config = dict(
    model='image classifier',
    dataset='capsule endoscopy frames (Kvasir-Capsule)',
    train_examples=42238,
    image_size=96,
    crop_scale_min=0.7,
    horizontal_flip=True,
    color_jitter=0.1,
    targets=['finding'],
    num_classes=11,
    arch='preact_resnet',
    norm='batchnorm',
    activation='elu',
    depths=[4, 7, 4],
    kernel_size=3,
    stem='deep',
    avg_pool_shortcut=True,
    widths=[64, 112, 192],
    mixing='mixup',
    loss='cross_entropy',
    init='kaiming_normal',
    residual_init='none',
    optimizer='muon',
    muon_scale='spectral',
    lr=0.025,
    momentum=0.9,
    nesterov=True,
    orthogonalizer='polar_express',
    adamw_lr_other_params=0.0027,
    steps=19200,
    batch_size=64,
    epochs=29.1,
    lr_schedule='wsd',
    decay_fraction=0.4,
    final_lr_fraction=0,
    warmup_steps=380,
    weight_decay=0.004,
    adamw_weight_decay_other_params=0.05,
)
Rows from block 8, named by matrix and row number. Rows with one number belong to one channel. Each number is 500 + 50 x the weight over its row's rms, rounded and kept within 0 to 999. All counts start at 0. Numbers have three digits each. After the name is the row's rms in percent of the matrix's.
# convs0: first 3x3 conv (model.blocks.8.convs.0.weight, 112x112x3x3), inputs 0-22, a 3x3 kernel for each
# convs1: second 3x3 conv (model.blocks.8.convs.1.weight, 112x112x3x3, transposed), outputs 0-22, a 3x3 kernel for each
convs0.2 102:461390432506527553504538511421467462482507555568520586484413444425422522555615630436457545562549527563507516517664618602568557473410483476561564562531483496467421462387417528570575639589482517479475494505532516572575453418474462473478569585557543515588512476539506504576466558575496519482446459438470536525490476446468484417525508441471502458436453439437421451511541536604622575470457462468445431422402447601614618506509588463425440554537456486451432461437423468573535497513467402369361513460444489448522500535632494478440523504457492486563538493509529496520514479504503427453510508552573540451488526484475491446488475461
convs0.3 102:501473482416458436510502490443607592453575433492466475556622519565537510499412490549523444500517511509594496518468500494559594452526535439389453474474515463538507507452487500406479505483531603545503570549521499511528460415407467526514542672565427468594438660427584498361515503565487528519481581474531470510471561546523541525558511525532495505531503532477459499503559584496502471446466513526567456559511462470514471482581476512474603502580504452437423503520608473443412493457454443462481531587538523441418480459490522490493558566484572573442540625508510591481547577458529469495470418543469489557442457523514431467522459490
convs0.4 106:463518556559549517588461461522584595516528438478480427530476519489502532465518509514505564443507522498537434616394441537432384460596440554516518514451475501476450552524568572493429492452403473470493531504518557546490465546445482455506495379449382506574447511535513558561516586494459434457452428498416538483431509562421463520529505429485477487460465485548538525518458462534489450401379503497487509596649517533490400560544457493565520551547467491512522507517564713489505548433457511561558483523503510549563529545496464416427534471513528548557448464554535522594563517541551579600530553522478441461477421471514421470510488500
convs0.5 106:538488520464453504475537537462414506418508463470515448500566572516575492525508491451541583474534589520535520509524483489489390522496461487470523471496460471545536504418500484430473527473488477505521517543583551562554507508473463447530376473481541511536472504560554653488492520604477482470504538502492518612426461509402455476510550550495548555463508514557590581525526577494484493504503491515502457540485428531466484578573487512540547422492445541538464526484579467512518500495467543533619374416456407482502421486512564619568566550560406441531513512569492573545570585485507484537507466520489529525521497465529510443567525521
convs0.6 105:572533519461491506554538568423546460509496527463475497615454481569554459461475457482531510428459483447454550474529498615429510746494482543522475518542510487470494469582540513560534510525524482509524457474484473460495548518356391638517415462552525511562470518521509542443525483425463604493466527531534445523534590432372546464495504529496482494477494493492469504457529545529484470504548553525414505573441431485451460559379491705469446548531491586539491475534500477444443557468498620487496599460457513550432474507517458494495524484467542552446486472491439533465448556518536499442605511441570600566500574459399601452501441505
convs0.7 104:469507553479488567539494514553382446439425642441509530509484619497504580510563600458396528444452553435486528486489447489459497459489498545527471585523414541524476429470443572513497558516450495509532480496501536526470537378420605425474606457575584440409525331524522421528477523493503448547546490611495529455494508440514518517522516515467495504497514504503505574474484593467532604494393439419442489501498447558525467486475495514478485561449471472434447410419540515466390467489551506518557488477537488443492515467447513443471466453550385502609436510531442523534513526433554504544531531512573538521457507542473520492497472480
convs0.8 089:473465449506506500502522472379420442561515516577572503533460515520476473485466497496451466407495556443452398528441418451493425478413427474521601436453432466500459537486516469511508406430457484510548525526538504501492379473392443431434572551522377443424447486447519498520372464600543495555554489440521448466509454488514414442523527543478489513389424452524496570484429459450433452508487520466486478469502438563551469563529428526554415515475424544516560563591622456483528627609527580520431433383392548471461488458470586506409511502454593452436428428411602452484424447485546529513529509495459512516518482532536455466496479484
convs0.9 102:552552530455409464523494458638615511490611571370489461515416465592482424478494463530550475518513521554466548476603596455447495537429458442483440459467422441422335453464506487488524515568585593516430554548436496556491484490426571587538480496540590482366492489414488527526535451482565509471506561508497434517583471478519540449472491513467453446470447416471499493501494480537448436426442492462471588495455655486502511489538495477556492523462413508463412508519490422514569429378407574449371550512512552514518531469494494529512487499459477505525575542442429464466376395454500546584411518568482547551511552414440514488408474500
convs0.10 102:481442504553553441529536457507507551504501458534527512667427483580612551419634498468561470552508495500439488424500622532450549616538470498450536448489545427472448494472441396520502389484557514500471484515487529490486377539519373504538532436402442622481514402366553417540467521471482515561562484589689392544563564508461582441521510529501499506481486496473502460542522445553473473394535560481421541574500582424543568466454512546570450473545534537475473505448491489463471491488496485427396494512476521513515509511472461450496553411476583478478464476523526450443523471518451592565501481499577489478573541493444565497465538519
convs0.11 092:611533525531509540491534535524363381552486472467472544500495497419503483418564482543469562655571636688519560507465488497441512458463494470537561567521509553519467374494558493525538534441455512574498482489425425442405440415449414444512548494625503520483511466481559466443443569566441501536466448495353449480481505523425532481546520502469485504511524485417488484549605537405476526578427462552412481608479393468456490539484468520585517521463448496539539559578502539465449522495561518535582461482481516532488537510476511437435536477503571480414564497543491495487461454512479489460517525448511455469454493515451512494382480475
convs0.12 097:471511455462489566493548522469529668511503480404493509567537443569490423571575471512495513538547555524530462493468507486482573511521559491572567453446455461457443434446456543574475593541477520500479550502467543527524600469498531473563497497515464438388546536436450481380547509566518566556504601589462494458521404409608461461499505504504486476526517549459489501431405481475459497436474447511430434519511466600582500484440486409440441481494489438451491477491456366416446568448512623529524527545431523499428512480517514510419502618508516458436452389494492455445491465470528471458609601542589559492553511396545453457472492498
convs0.13 091:607582572511473450550525464469612475419596427469453399556489459518500467556481504500479463522478485536578581501441454545511437491530466571453419506492509451479517473498506428428456460453517543517435509523497562559585533537548526530526355457417532554485421564451504559461404472513411500489435470427635571586442497527491496599558532499519490462485466481534520480499468538536521573531464490533451416515521501494502521574539486479537568445436552587523458518428494628611518603551499443444491453447511503468447578487475410436416506466435506499359539552561461530460428425442540448452519372430387425534481505474452513583473502453
convs0.14 101:437511526462478541531547598481518475436456452389416434498586526468507521479453447553479549480493519486477539542579620488510618469439507467533480375389454426406391437404505501450481532461466481498537440437474450453493495445416532454373581555461542462515463461588405445490497494528474459465425446457495527542428463552489470498442472473513506520592523506502478482476456529553569545466409398596529442490530476435425442495455420497501488426472464499501511489443493497525464432459446473477510566539511555480476468481511495461439479437411540454409425460472448463494543526534422496472445508470387423461517554589475473511448414374
convs0.15 108:436551492454531575554486529432543508446486530471517621396532538405355482464458501474456447460483476456438432501525508492528567482512528429500520423426509530468493492499551432424504401474535470475520479463465452455437393443380510526482581510533438515500577530479514482530563481475488470442536521537476499526513475520594552514457458476473500518522555549513425448587578492614593488501457391544522510462414456531573500514552545516518553448521523442522576530541507454480496450369467587488475557523476472511536389497537490463388504560471508483546444511503478502527537491499520548474418524447460507459497431518564448457502542451
convs0.16 104:433483517456543496455497525602580591578560492421486534657625544559577567514517569473464485465468548464510596537516493467477463449485510441474475483514491446526539460508553488513564519525547422491534350451569427485567518489571533590625502556612413547602497608467533434375553475527506509473569586510487502532555507557531508513532507447511494457509498467539487516477499543538558495534516534541557570482500524530578526480559578447532618552588422584495465472431435572498503574563546467537516500541492498513517400491575417464546468484579522518454531543492530533468564521513566580565569556510600518468464465525538500459555527425
convs0.17 095:441454488458466387483536552444533455533428393486469386543446428482432470470424498532580523476521511472444425483463538533458491487494491450417496520530485463491540541555570477460515548508555445491465427438455494482492474496504531569566522441441428463459513498537561473525519537561501432517536475511569483443468448468487469474560513481531535496489527540578544481488504488593542501471468458454458410470493511469526566575480499458452498427380455579587448373494463627555528532552459442493438400413516503465514505481506523457449474492438420415430426440491403409456478502522525453478599478433566570519468498484437464502543414418
convs0.18 103:555523479452461445413442478555453375429459553441497468620553518551530513485476522517519539470490423462503480566528619469467521442413498479401386414407494489442475438490537458460545539498504495515550519500505613558548505543587496461496423439474405475453525476556565546585519529543458495564429465522537475431546479470516526549528502477533509449563547474516496518528536482541548534499404369513433364382459428500534515489520592465494494441452493441446485553500387480515535442486525467473407510468488537469490470465492444573586492529437545592532496485502486553606479513457581592542544532516565479475465476457487510514494485498
convs0.19 091:405477534492527449472541497448442448405506615384460521492523564503463540439511522593547518643530421463407437471529537505488422468437392478449465464463466481438455402439519445462517487462504520551505562517451493421374501525581460477472425497467483593544596513413527487491607562506596546552561534540497544591554509578498541595526536484491548498505574504520542545553537503511517515596588607555499535541515430610504394588451429539428446513534554449514569505544521556531512517525482565585569496516519554508532522451495574488506536492488413485465472450408605526417557594562448479425466477443474458453485465446489481453467525535
convs0.20 100:498503459488468481505486532420467442467516440480582565575456379615531422549476459569597506558533472515509510437480654455482696440592764551497486476486465464509494534545468551546494491463480549503482567526464553484430543468447584536451555520426486519430509489431508487395429468577436418567451421558511445491540471487561447503442481561475502573491537561521528533466482513489481471528512519512507461513564457503465565427403558442462546457489580533563576485538483376475699404490710414607682514534549551531500580520485413517481430524449449582481509522536493503509456464529504526556496507551495505470467485456476521540546548453
convs0.21 094:634550532642509494505466454395426461527647570422512479531496507518566492573551430476447431499489513516559623410452493505530521523538451482422396516463453471432395538487438508457408442383376472458422475485461464525496466510587514517477531536474591591516575509565543480499450566570547605579474533495545533538433459565441482540533514478505478482495516528444457419460476444528586604531476430381330364502485432428484581493505573537461424520461528470473492469446501474524545480502512497518534559514515507487498514462407431531602472557587553551563580618626571572499507447362474518490501465446488447445561546475530549532471451475
convs0.22 096:633623549541517406481423393482646474546565437570510429464472482473464578417506543497617488531563463524472444636555484534515426404387511485455497490490578474511570540451431594487414545426380447441430434456451447435466405518574479543541527561471572624489523539372448463406587443487477469556414449555484584604536536483478537525528499470538522511561574580485501483506467442458452457481474426562539490585457470543517459469488509492508559503526491458545470371447505468507524555551516502538572471544535507559511525538502479549484428451409541537513525520462446482480433439470518579615491504546508581566540477471551518557509608588
convs0.23 101:519574525461464409447446468414528440437473473484437446386582503408574527461621554542547503471510444415519446480420558471379488464419398485483514438448493489518569532567499516568567571609572454521511496542515461523554447457382447453414438561481496617606433542478452490524503460541514483573535504553505500476508474526491466538507465541575508577587533561521487478522465523432442508613470504579455435562521424467400436574413393683496425481485539502493530493452486487423521555438471562465495564532470536492457551456432532489650527423560542406468512599557440523507486495505561563538509498515456440439460587574382452576466417581
convs0.24 102:546501445521487484507513536506540529461627540442521538557518495523406506481462428411491469429545595448533495481599496450564511531458430470489500438496547454451477505525504502476613524513583480439424450465448447515530482426401488446445491554555481522491498592508528515459501450530522525459548555446504530574492486550539509466602557555603510506542515519521451454509477511488518500439568579425528561491411454420507599512467478623471430500565608536489495473431454447560558386414458548385366492435414503416368484507475476550477378444573437354484481433502509547572423489502552459458578544541522604627506472431536491438438469452
convs0.25 104:431418551456474568455551583571462439515490529552526520510507474521474439419370352515574555480483474508430471474462461472413415453368403400394395455452489481498456511525631498515558510430424572573525566576509505536525564509511487516534403456496503524449566503469582573607599567500584502497519504469489525489508476466401486525508481467545505508549540547440497540442498550407509494412564566410556545432496527498539454509475455605508464556481508566534521624609612520529547557477465543452361514499404455429465446499552535430425547432431639626588516449474506471502603530487459431522478448499541498489511478444453460518506441521
convs0.26 118:656546471585514510446570566527568550512546492461536539574593508526623522453557560533496485495519487505532469502465466542542512504525562488428456407520540406553608549527446549472398457401485507521479526529498519557545503519466485520538480522556615591495446476518464443527513519469478487465430426483488481445498520485542532577508521534544525546601562521435446472502507509534502438584546493482461483396452524505471441517430430529447449542549495485572585414479592566507417528531519428483580468453484515497568547531520468519561581563571622588578571535542562551585508542516489509513523448455601576512541531519563510491590544508
convs0.27 097:555522498474458465453493461661491429362424631471598482477520514526530485518477439519486605515520509462454485572658550541537456436403506493483529504416455498484529461474572500442496505452470476477482496511524532522524538440454511455425501506585431531506505410499415521526502545489586414436456374424528445496574513491420478518503507487471493481429448440458439492465470510479511545556545495488480508422450459647564497461581468470449463425394397521491489478460448524502441572593487437471504383454504443486510464482464523366425664484470406485467556548543414371431503488490509504454412389386571474478502500481499496440515507470
convs0.28 095:546608557469511516499479480484513570479471478556456400575447492551508471510458491495473517565502479526479566503522617508496614460475500484490436469456436499483509436408483550539549594582570544508487523491531523525537577408335666527425596634514560494540453447514479470455447436498464496584504519573545557461521518462547501488480469525517510543553521522466547469504517505432428427507357426532440489481491494609454566546485472458570459404436478539554496499562492597373536636456519600513540496510518530540517500420436524449484578448510610504516449427415351423429393418507466506462497492466608561505563571506595583493529486518
convs0.29 104:409574677493501518574504482450437513538525574504524580508497409531555449496511482491490456524519463488535557466484529450467505437508540452436412527470442539514455460438495510475442536469467618644563567587528485504494451506529458531533516643603514580574476456448413383416459481528438469511401443499521513504504473489447478470530492492533537489529526473560512470612604499465464425540609458487484396503486437448468492431463473503533532515485458497514521499546554546485432554526454522583529506497508484473486534523462403473542490493485491501486537606596547555593434481542499544612446489607477474539495466515527454461488449450
convs0.30 091:464425477493458487532505484462572537497555543592572460609502427567546515602628659486532551437547573427513514522546600577494485473489486578506461573493419457479487471524502560542529489492473466457532427456507446449403628591547552584599364415458433442529480531498543445363425521470420473437422398431590552555563565521457452441475476484476497518567536569483487555465487490479493467497529473528517490527477433521577556573544599469546585518503541495564504455518588539593530587574492550554481454508584499522531516536500348488551489461524539562510470451472522472432622535423453453508446485504424426439493512553487466451520507469
convs0.31 099:483503506470486538446428558574463517456447624407514646500660550562554566509493537500451587466549515444519467553567505552605451467523445433475553403442542445470536447482454501499477503508491448462482480467497514481477465407455478473495465581572441449563414501606470516496588520416562489381596512385467535394505556532564524586542517501500468474504465465440505528467533493425494471539523527530555469485487426396495477467533540418536537550521490507483488533445444610545421496518420441416431466434466464463473488541491564448424535481441537435440474503504484547465510570537599524498561500505517531424484484512550477485553472490
convs0.32 095:543491431565529458499537510499481488549495452469525396464449415429555533369467584506555587500516531473483529549439482559494436576547446542469436509494411474502499474557519429482475440400455507509521465535557453482540380452624502449524587485443419517425451597448464529458461565586467434496549478457474467538504609484378534545494504500486503530484519573479479453448486528508474498538526540517488437580497408457426478534559471621568489473523563505528533496553510412455493399488497512523510512448454516529505555517507536456479643534520559577442470435446531541468564579565557497541573518502584581517532515427444449510487390505
convs0.33 109:504478474521479476470527453567497524494507530498534450523627502485544596532416511546523538519496498462449433412442439501614426422626536483497427352418468531546530479511624404381476539530562476545560456484542520490511499553579512428552527518398472465472544452444507449467499450424507479532538524441511496413464544620519371544469452485518508486514560546458498518482493522542547542510485524534517417406596589428482501485527414418564452490496512521537557411446447453520370514488376430570439545598501510500574518470480495511510493475437480512499587515506528586571449454478511488591459456500484545543538540558501380608546480538
convs1.2 111:549535584596631578533522505484537497497467436473423456350436586371452512424415467546509519474453503531550538490453400502558486485478538390441420497522555493525536578479535497491516487486512561504518539525553497491536495584594541563538518491510477521527553544552437465451456494503494478472495505507564551576522470487516548488513524514478476498489458507438419468394437457509491509510583588509524530478444509599520499505512532463497488501524499502473457569598569522514564529535544542585517457460458419463435526540498479438387491521499525411448518480504513531467523490504563490458510438423417427483542557513446522647558484541
convs1.3 141:490515528476485507498487466616580546610520524530468526429508519431395470422398447509507440487488443555430466632501523540576498452428495528489499531511482495486463500476561485533561471457556561558563513479528453512483517386421455428471553430504567520473470459564444522540463505540466502522490548540527423415492470465542481466548491486460419437464485503464459511469467488497515476460451517504471559514518522612477480587522478481538349471473493508446543402402485547603633497533527535484524451487479509507469457499447498489524508554554474528553520496517433393479532415500487431381461472427449523523541508523503465556527447547
convs1.4 102:502563515425475574516533565511552480490496444457413452529469475483449512540536530642512488558400456447462502491523449404507545457518578573536522592548485549497421476471524439367443416395477621568509590527485590578571536468425598572469549551498457507461524559451530462441546521471596476464718554500547508555562488493509528536513477496512509501605544495471432442477459456467449520503520549563532558525532500541567506529529539516452559467521539485456483558428461497412452486437465451516488582557575550578527437491450476485511446393411456477409431424464440435417513513420563518523512477483541463436483515598600464553638517463
convs1.5 086:524492414527466444458506506513532567560502556546479461487499619475493568508500544603523525605471429515350380518494483514505449498473475540585551416457459394365351526492416507449497509429594454418456461423417535471454520498486488504501445455434553520512509464469415384386451474474414425439516503435456502508418523529422483548428401447437423473506476436492487468513488490555538520476410442505511519488517551481494552439462526457470552497494536462485491455457435486481454464441463513513480592552513562535483485468461463472506500496566542524519528530528506465477515489460531522575486500519467517494492424440526448509438427438
convs1.6 096:559529528523501502513494495493511495503478528487497547586495497557584444532556580451519474504546447548538466379605615442453523397417421426518492539521483526574542413398490449396355542431386499510581489507522500486547547595493435504534444560558502462454462501563547476500512417459470436441612481579524474507403614535472465540488471472569510481549520484479468502496463508531519516523521494497594521488463482502576616485490624527533568460502569563463510510544473446453418426528507484478559580583570543574556462461533494494507446389441454431571495492426492525445485501491626581546562554500515540507556318550624568381533599591
convs1.7 104:569502439598474405501411439506450481534506511574567510545505426474524459401437430532489443532436404589464564521528474481504461438578531560606520505511500543492426611594442674551478570466560529442438567553481594560437442473457506494473475478497394417404465513402566472386466550458460527525548533510472451464525482495615505478485478588456437550417382480568561535517496412495443376420516456448526470462441432539494447540555443515463547475523499486457508480483602616534512549463507500433543478461486522548501490519481566561528524565518555595585547528529491561517504544479508424493462488464553501562565445434498427476441479484
convs1.8 073:550589576542627603538545523460439437517513470599526522485432439598474391580565467528539506474578501504547487514537525526529476540517442492497512511568568499539525432451434480458501616472458513524543492489528504483521615636608515572528455573545537522477575503469631543515455469532506549494486515577516470608588480477553495486555552604476521526460528499547461461553574579533530561500465513474459389490502453483501548454439495498504556423460503494488562535532569456471572461471533465494511530549552528561567542570655475491509595503497495413520561556523564557476521561477550515498548493553494497491412442430472454511532502553
convs1.9 100:541513489581546503594541435530509507528532534545515586417437532443452507550502462522531538483503479418437481452468481524461497580584539505489527522473526494570594514441450521463447526454423526493486524519534544560539493515598527499600537561628436481499501500547569533529558522520532460454516457563456514431463513509455431487479447443470452476486525538531457515498571563526526551467512455422518418413407462556488500543503542474528458415464510384445526511554595515566564526544486588514512535531530537527474499554503517519424528500400538541437487537583383439535502529541569539599550524565488503574587450421578525387445561555
convs1.10 110:638518556493442470512493516496579527492527546506486514511557463527462553471479560452520566473473455528511482487568504524560545507446469479408398595494495457527525624514627485551490566555495431455473466470503545532534531508514574485551613560595475499501559556512521424559513431498486413486592498586534548482478602451578492551482436461451469515482518519536500513447448494450464511508455546533483509481495556575497498479461570552517601498484497541473516585602468474542552498503572461503445585590565474524545455468509480503503500451457530456491496434437444410463503475555534454505601540534480555556325475431509483464397565525
convs1.11 074:466501463441523503479489497537492453531531475607540477505518595509439463527407439535444540422468544443484573495494549542477499511439457532469440578533540567582620572469460521458434604555504588580603494495503514463527546446448536500508533492519444421455434514489493526482561464442547445429567474515609575508540562481527501468524577578477477472482482499479465501489438526493499572389492478474482467561444396429556589512511500610514559502512572532530561562457500596437465531471524568523539447461458471473491405450621561600568521513477507485478470547514489516443547576500568508520611506474542489464519499537544493474529550500
convs1.12 093:592554572532514483525416425582562457580505410620562511526436504565475415446527415541467513518471479524560480491524512434476455560518493421442480440498457472497446579552475589574522601575548452468460479430485408484528511534443463499483497505502479417462430381461459517469512476504515417498529426516469482501499530476493454430490515535448496507409410474574481522490427440506461492526493454496549491445435478473487532540497523487466459529538545533555501560551603517544572525520509520501491418521560398517510437453472500516576525523472537498521544521484517472464512496480532569566615549511553495510517503507470506442489471467
convs1.13 085:483515528500543521411486568498451475492539542438588582612494431564504432579575513443479457429452548511563514572481427548473445535565488458519547460439456521439469456495574463516519453556502471495450501514518523479500461526564513559523445515487495486431494453421484465368500530486480539522608562589457480501489522496535537531428521517484560566503502567607573474550485488538451527343497456436522562599600562484527489504576511474530515548569530454548511439538484403476479456504456541554515577524611628580596533537529595612605521528558514534617441560493428488512482546555488535588508500530519528572519566531501546519570542478
convs1.14 096:550519508539515559483455479533545495574541462554525462558487485519472443664615532500579502560590483519574436481452464553457409606527457471472495483502544515549500514490477586522523664621566490447440487496493489483480470477392497506381497535490547500572493395496518465543521450506517466543534558638474456435591495438530528474490465416518522470536514479521550564522582624521486476480511421520538487558600610500494499483474444619581538538529501517522538544514470429433404554473497581530598534540544588509553550506510547528595526544555557590573506501471547557556493545559486504534537540564538602597506532514501459469492513452
convs1.15 102:598540553574546524522576541505453498477497453519556509570496411595491396596546353457484510525514483594540494450489571501485568512525545546549537549520570600521501456489543429427557479472530564479482521504469525497509471502528459424432544465403428432446436428438487465548411433500465428469501496516522538516529482472591516506487502541427469504476485494423456512532457524493502523540489448556565486576556577473425429456484475469493556528489380482503483522469433464542534479493515522529617436483479523507472594547517579499472585534511559556546481403451483451457587527482584573520476473535476529516456512481453418524474395439
convs1.16 104:563550499487498534561577566616572470518492444478468497534565478473452507508505530476488401544499458523491493496444517455395455569563578515493525497521484506525536472446517430479517490503559566500479611526439600528478528428442555487505492545501462503473433461446444478480538532542411507456471530477460496485413435475517489398499505517510483459500465466474460478477453436522456428493523437505474359458466367494467402542447390493389417517451422440418405512488466556503488488413507472468493474396431417422454448440460525462398521548480512530522508540490546544415531506438424482564468471486441394380505459440454431482496493504
convs1.17 093:479441502569514540470530460547475432565466439541589555568455449476428433551541500467555441434490481473539559562561487446523493538555558489517524450513573465477486485507507547469429499460457482501536532500581537505549545483503479512541464413495424444389441405446531463525493481504490487589490456533548499576539483470503544464438498546485479540469443468535528474427467459498528500486447466583524533503452524508528435548591553490548483492527522452405445625629626438486413519526536517558565462518488490474448479494423598558493476578609556510578548442423473497555428508544479456501502495479494545546618540436479515458395451532
convs1.18 104:525463477555487481471468496534504500475458443386354353484483424545481431567476473543537590556469536499450549547444406525467477607518506520489449423454450482422394433506567498469491515482417494454376524480431434426481506506579477495539551509471524577481419486444493473444519435483558534548554560565520609516457495446434484384482477509481483481452476506518474542419417483538531543470470435445485445495482510448527527484458412536463479499469425440457425523540531540493470473469500587539540524498465491450450528531543524491463529542602496498445502478491394427454449399480468561606453470500510491462440594543466482632501458489
convs1.19 088:586582600534526559489443492486461444435564559532612558578560462606561461571544552494585548484552487484632523545505509517533517501464502520515461471459500400396470446485558522508480513521476479552612496516570489487519489488472475485464440451465491520508596565497543449464507416506508457495492425494576519458451525467496534536599478483571448493592447467514490524459435484466433422428469450474493425499508433497486510491466480489529563602525466631519509591579572464475429516518482441472496534524550496507554511524513487476513479436547528537618494478599555477580554477552462468484412365520437415542456510601474474531551511477
convs1.20 116:502477523570530470519571544432422468462505489493508513384470508376424484467462484535559529469395457391407520505532403470527466415433378550516499436482468459483477407477443462488436473483491515489514514502486537482509501531463524530499522541485526539512570616597553592587553527454545463414557468496443467506514413492591453500525463568580485589590536596392433435455501481511508533381498457478472448465461468623623478523572478518456479460512590537561604581600714528521470556531439492495408525512519516517482504464458461498504392447507470525556493469577582517562549537512520426479497479495473494486562589545542625596498601605
convs1.21 106:447475497458474503550569571576660670611642622540562573469524586524438463481500537557606518655568507493434454563552538548568554575587546563556552510505547544572606548557553470434480460416484537508508510525506500490468546447505479482521478488480494501528367456522376455499576528484538484489589556525488556562403574574430487484449453493525506499486478442502515478540487462426373444494475478463514466530527479524583563495497494528483510457425428380461467513519490518621590508500497509486432583536481558558526504570536550590537515515512480469436424478488434483486506542516535505456506492442523472417573509509575478434549521514
convs1.22 080:515528440548520474453519500477380455441437486495469535479493488537466524483419464488440497477411505495521562551507473534461471485430413478541501470483535424503546584471581518562541526538534495472443514467414520479503460442486475438501495458540501512524533625626538580597449409453465452522529511571611497479541500513495447466513499490506488523526508557503489479514433476387403468509479439521493500458454404548474541466467580478448569457497496554542525552581543508501494467410480542489536537431401449443462451447433553526473472500491465484525510477437531474516627548588452515506480481455411431440419447459455414505524512454
convs1.23 085:510537531454520515411497521521496534482450542428439565530534551499536498526535503597480550544454582456425578453446541462476544531471468526506504529471468523479460459444480510419499482486548513509496558497526582491508516457465524520529483465526495504446629508521620511563430399459452455477511483427590497443578592416432552480432509526433499473441526440481493508484450435474409462428462484501461434554473402468537502507454543585446559434489478440496522518471464560494535477421498428484522609532549603500513510420470515490453543565480605494461513475429518553403477468387542531459562598505539498401485471486501507498498521430
convs1.24 096:477469437520500469493456445555556461521505457428531535491447473522442421550537444580451479486435543488497539533435536584483468652582566517429483566488437608559433468434429469495493528514482528535485499539545458509499595593492492544529501540587469433508566486506535505385471423497572504474563533557486560521575465546486463481477484425465485405422447424512486503493497522493507521486447465444478461467490461520492483595471518489526392484465462463487483542518512523518448494525486567547483424445469487546517535587529452492526517479545520444495505494379551457420606557546577542484505502444436409398485578458497549511453475620
convs1.25 095:405464493474525513590601523409462536464532578522479473550504481543487451566449491476500425499538523474496519542560549528532557534531504501472515536510527491504532408472493476572544605594544444507573453491572461499629513594621529538515451492520522501458482473520490475585404446543337384475432470508453524509405520625541474519455434371437471416467503419518458503576528533650616545532484496587513527587580531468470434469469456431445493465474522403416422448465439496550517490525568380448501479519551487545576585548529501526508510531561420435513522511419501478383556531411396430476440436414451451458552405385550519427444508490
convs1.26 124:573538536485484490476493511501500496510503433476429461634476471493502466501484540549445457490488493449463481566480433505545479487560551448533447478540424509492443414432535456460475476504455531468493525504523531510483413426476495417444500450470427434458463442461492468482386392464468471505493534516422555552415495478499443537489501539490460483441447501478511539508524503533495446558529528585555522569538548439306438564456407544537431515513472483494436562507483573486469574552509550470531514506524558499515463488570457496397466481459425497424461519484440441413485498466484459567447370482408397452517522429381554486421535553
convs1.27 092:574654524465496495529510499440449488493495517448513499525512463501480476467404449573561538542588539564572527463440463476511474532497555433427333525524506576590574431457407519452347563442440505509530566497528455453538585542553579596524521539536419538457434562355479490414550557574559513567611536546461498582451565532548501574443429507453456483512522511571554539567537529525512546405470473468470509498482514519522495561644567401558566548643632502480566535572576510489483476485543477537508537547506548519488457436550575514583516520543463441531556464483570486544395472436542519497617620571511539565556530400508536492435531546
convs1.28 102:469476443533508443498484434501447472497500518468502523600591518441478456583507438441397446479525568588594604457480533449464536544529536487471456450415423620514587447562544384482467374407433508437454514486504489489473469410509574524497559533427516443452469411411461414397489459444502449484524523521487428539519483529554488530431426604425469570430518580516503527521475532557539537446454482506495501588558548484503448501666559435618621536545625522575606492525513402537565413491536486484485500573508562619519569604492582580664516514569416481565506532467450503441564549461600536458498505464512524480541498422506535534504437450
convs1.29 103:490525470525519540570553594452431443410477477456442491533579565463528566529449481465455500494434442558548514548548464498476516518493551548554571533473436537482406498538586474585643513588602499524556501503465425501504491506497482542565470504484449449471545548532519541546552554565542455495560469492489481445475473504565496462526571556485514504494531533490481466493490503498522581507507538480531528445485502578495433561588477565542498468519553481546556463470534548544497550527492497548550579563557571584568575570563500530448508478472509451496435489508427458430503512460545496445468495412542469440591442346539561459520549557
convs1.30 089:468484469419454458382463512455500503434502522503522617457473428509513524479555592447435419448457437462481412523528556442462532468476456475445424447446449385443402587526495520486462532500548533470485505445415609519503505479447490496390520564446513557510461516524433485479457492525545491493493463469438474499489463530604546531445479484519548535564571553520493512439453447467463439444514492483531499501547493543458460551493457532495514551561499529561517487509446518476452551558568478531486543615617592559517535489488409472493491549509417523575461479548544534534505468494447459577474432449496487498441424543536476486533436480
convs1.31 100:525554542554558519557517549521530526521501505530558525485446417512468461466535392526541483443463475486552545543477504540477547552519569518463494438472565478488538603594541597565533643580570542528558480514568491489563573524519530545540515538507554425519546422565614518533514509486603505478640571574561446690570427559625477517475533537484537533547558523577533539429451444473507491438433467464424451520495432437417542436473571491528582481433450480480461606559575499561520485482537555547501551557488438496450454481524478389434498449567490558639580448502579499468542550523509516550521502556519556535525500452537501490539511481
convs1.32 098:525589526487529524397494506507548556517527554552523548548561453471501523411443567518536625391466579431490477473402469482411449475488499377372370461492456461540469474522616485580547577617614516500530561486555581496520430388525438419480430443473514501468459542496472561516462514514444452481462408407583578489567577541505551567492523517553545549637592533480454479428396539465461525446506545531518504532502478483537532515496433502525514518534571479490476563522478621479453594489513592511574527428485540537478478519534517511525413462513485498552481538526461502514509476564526504526495427500481453470494457553516592457460548495
convs1.33 114:529598534495506518516560441590540560496512559508413480435465451410438450490470410519507468580487451519461463622610545535547552408371536489520619563576537475518544453464547459464554453438463463453483509482549503560546469453457579542556538597587550470433527536448428519544547538573490516539426478452491538565550499440535609499531524521469492525477470510483446573448460542512448508513542593472474482463523439556429486415529429547457432553518479401509576431444449468487525494483456522520571498492541557520463470481418505535472522480510487568413518555599495377456548492424538546641505432515623551532406505548549381688661616437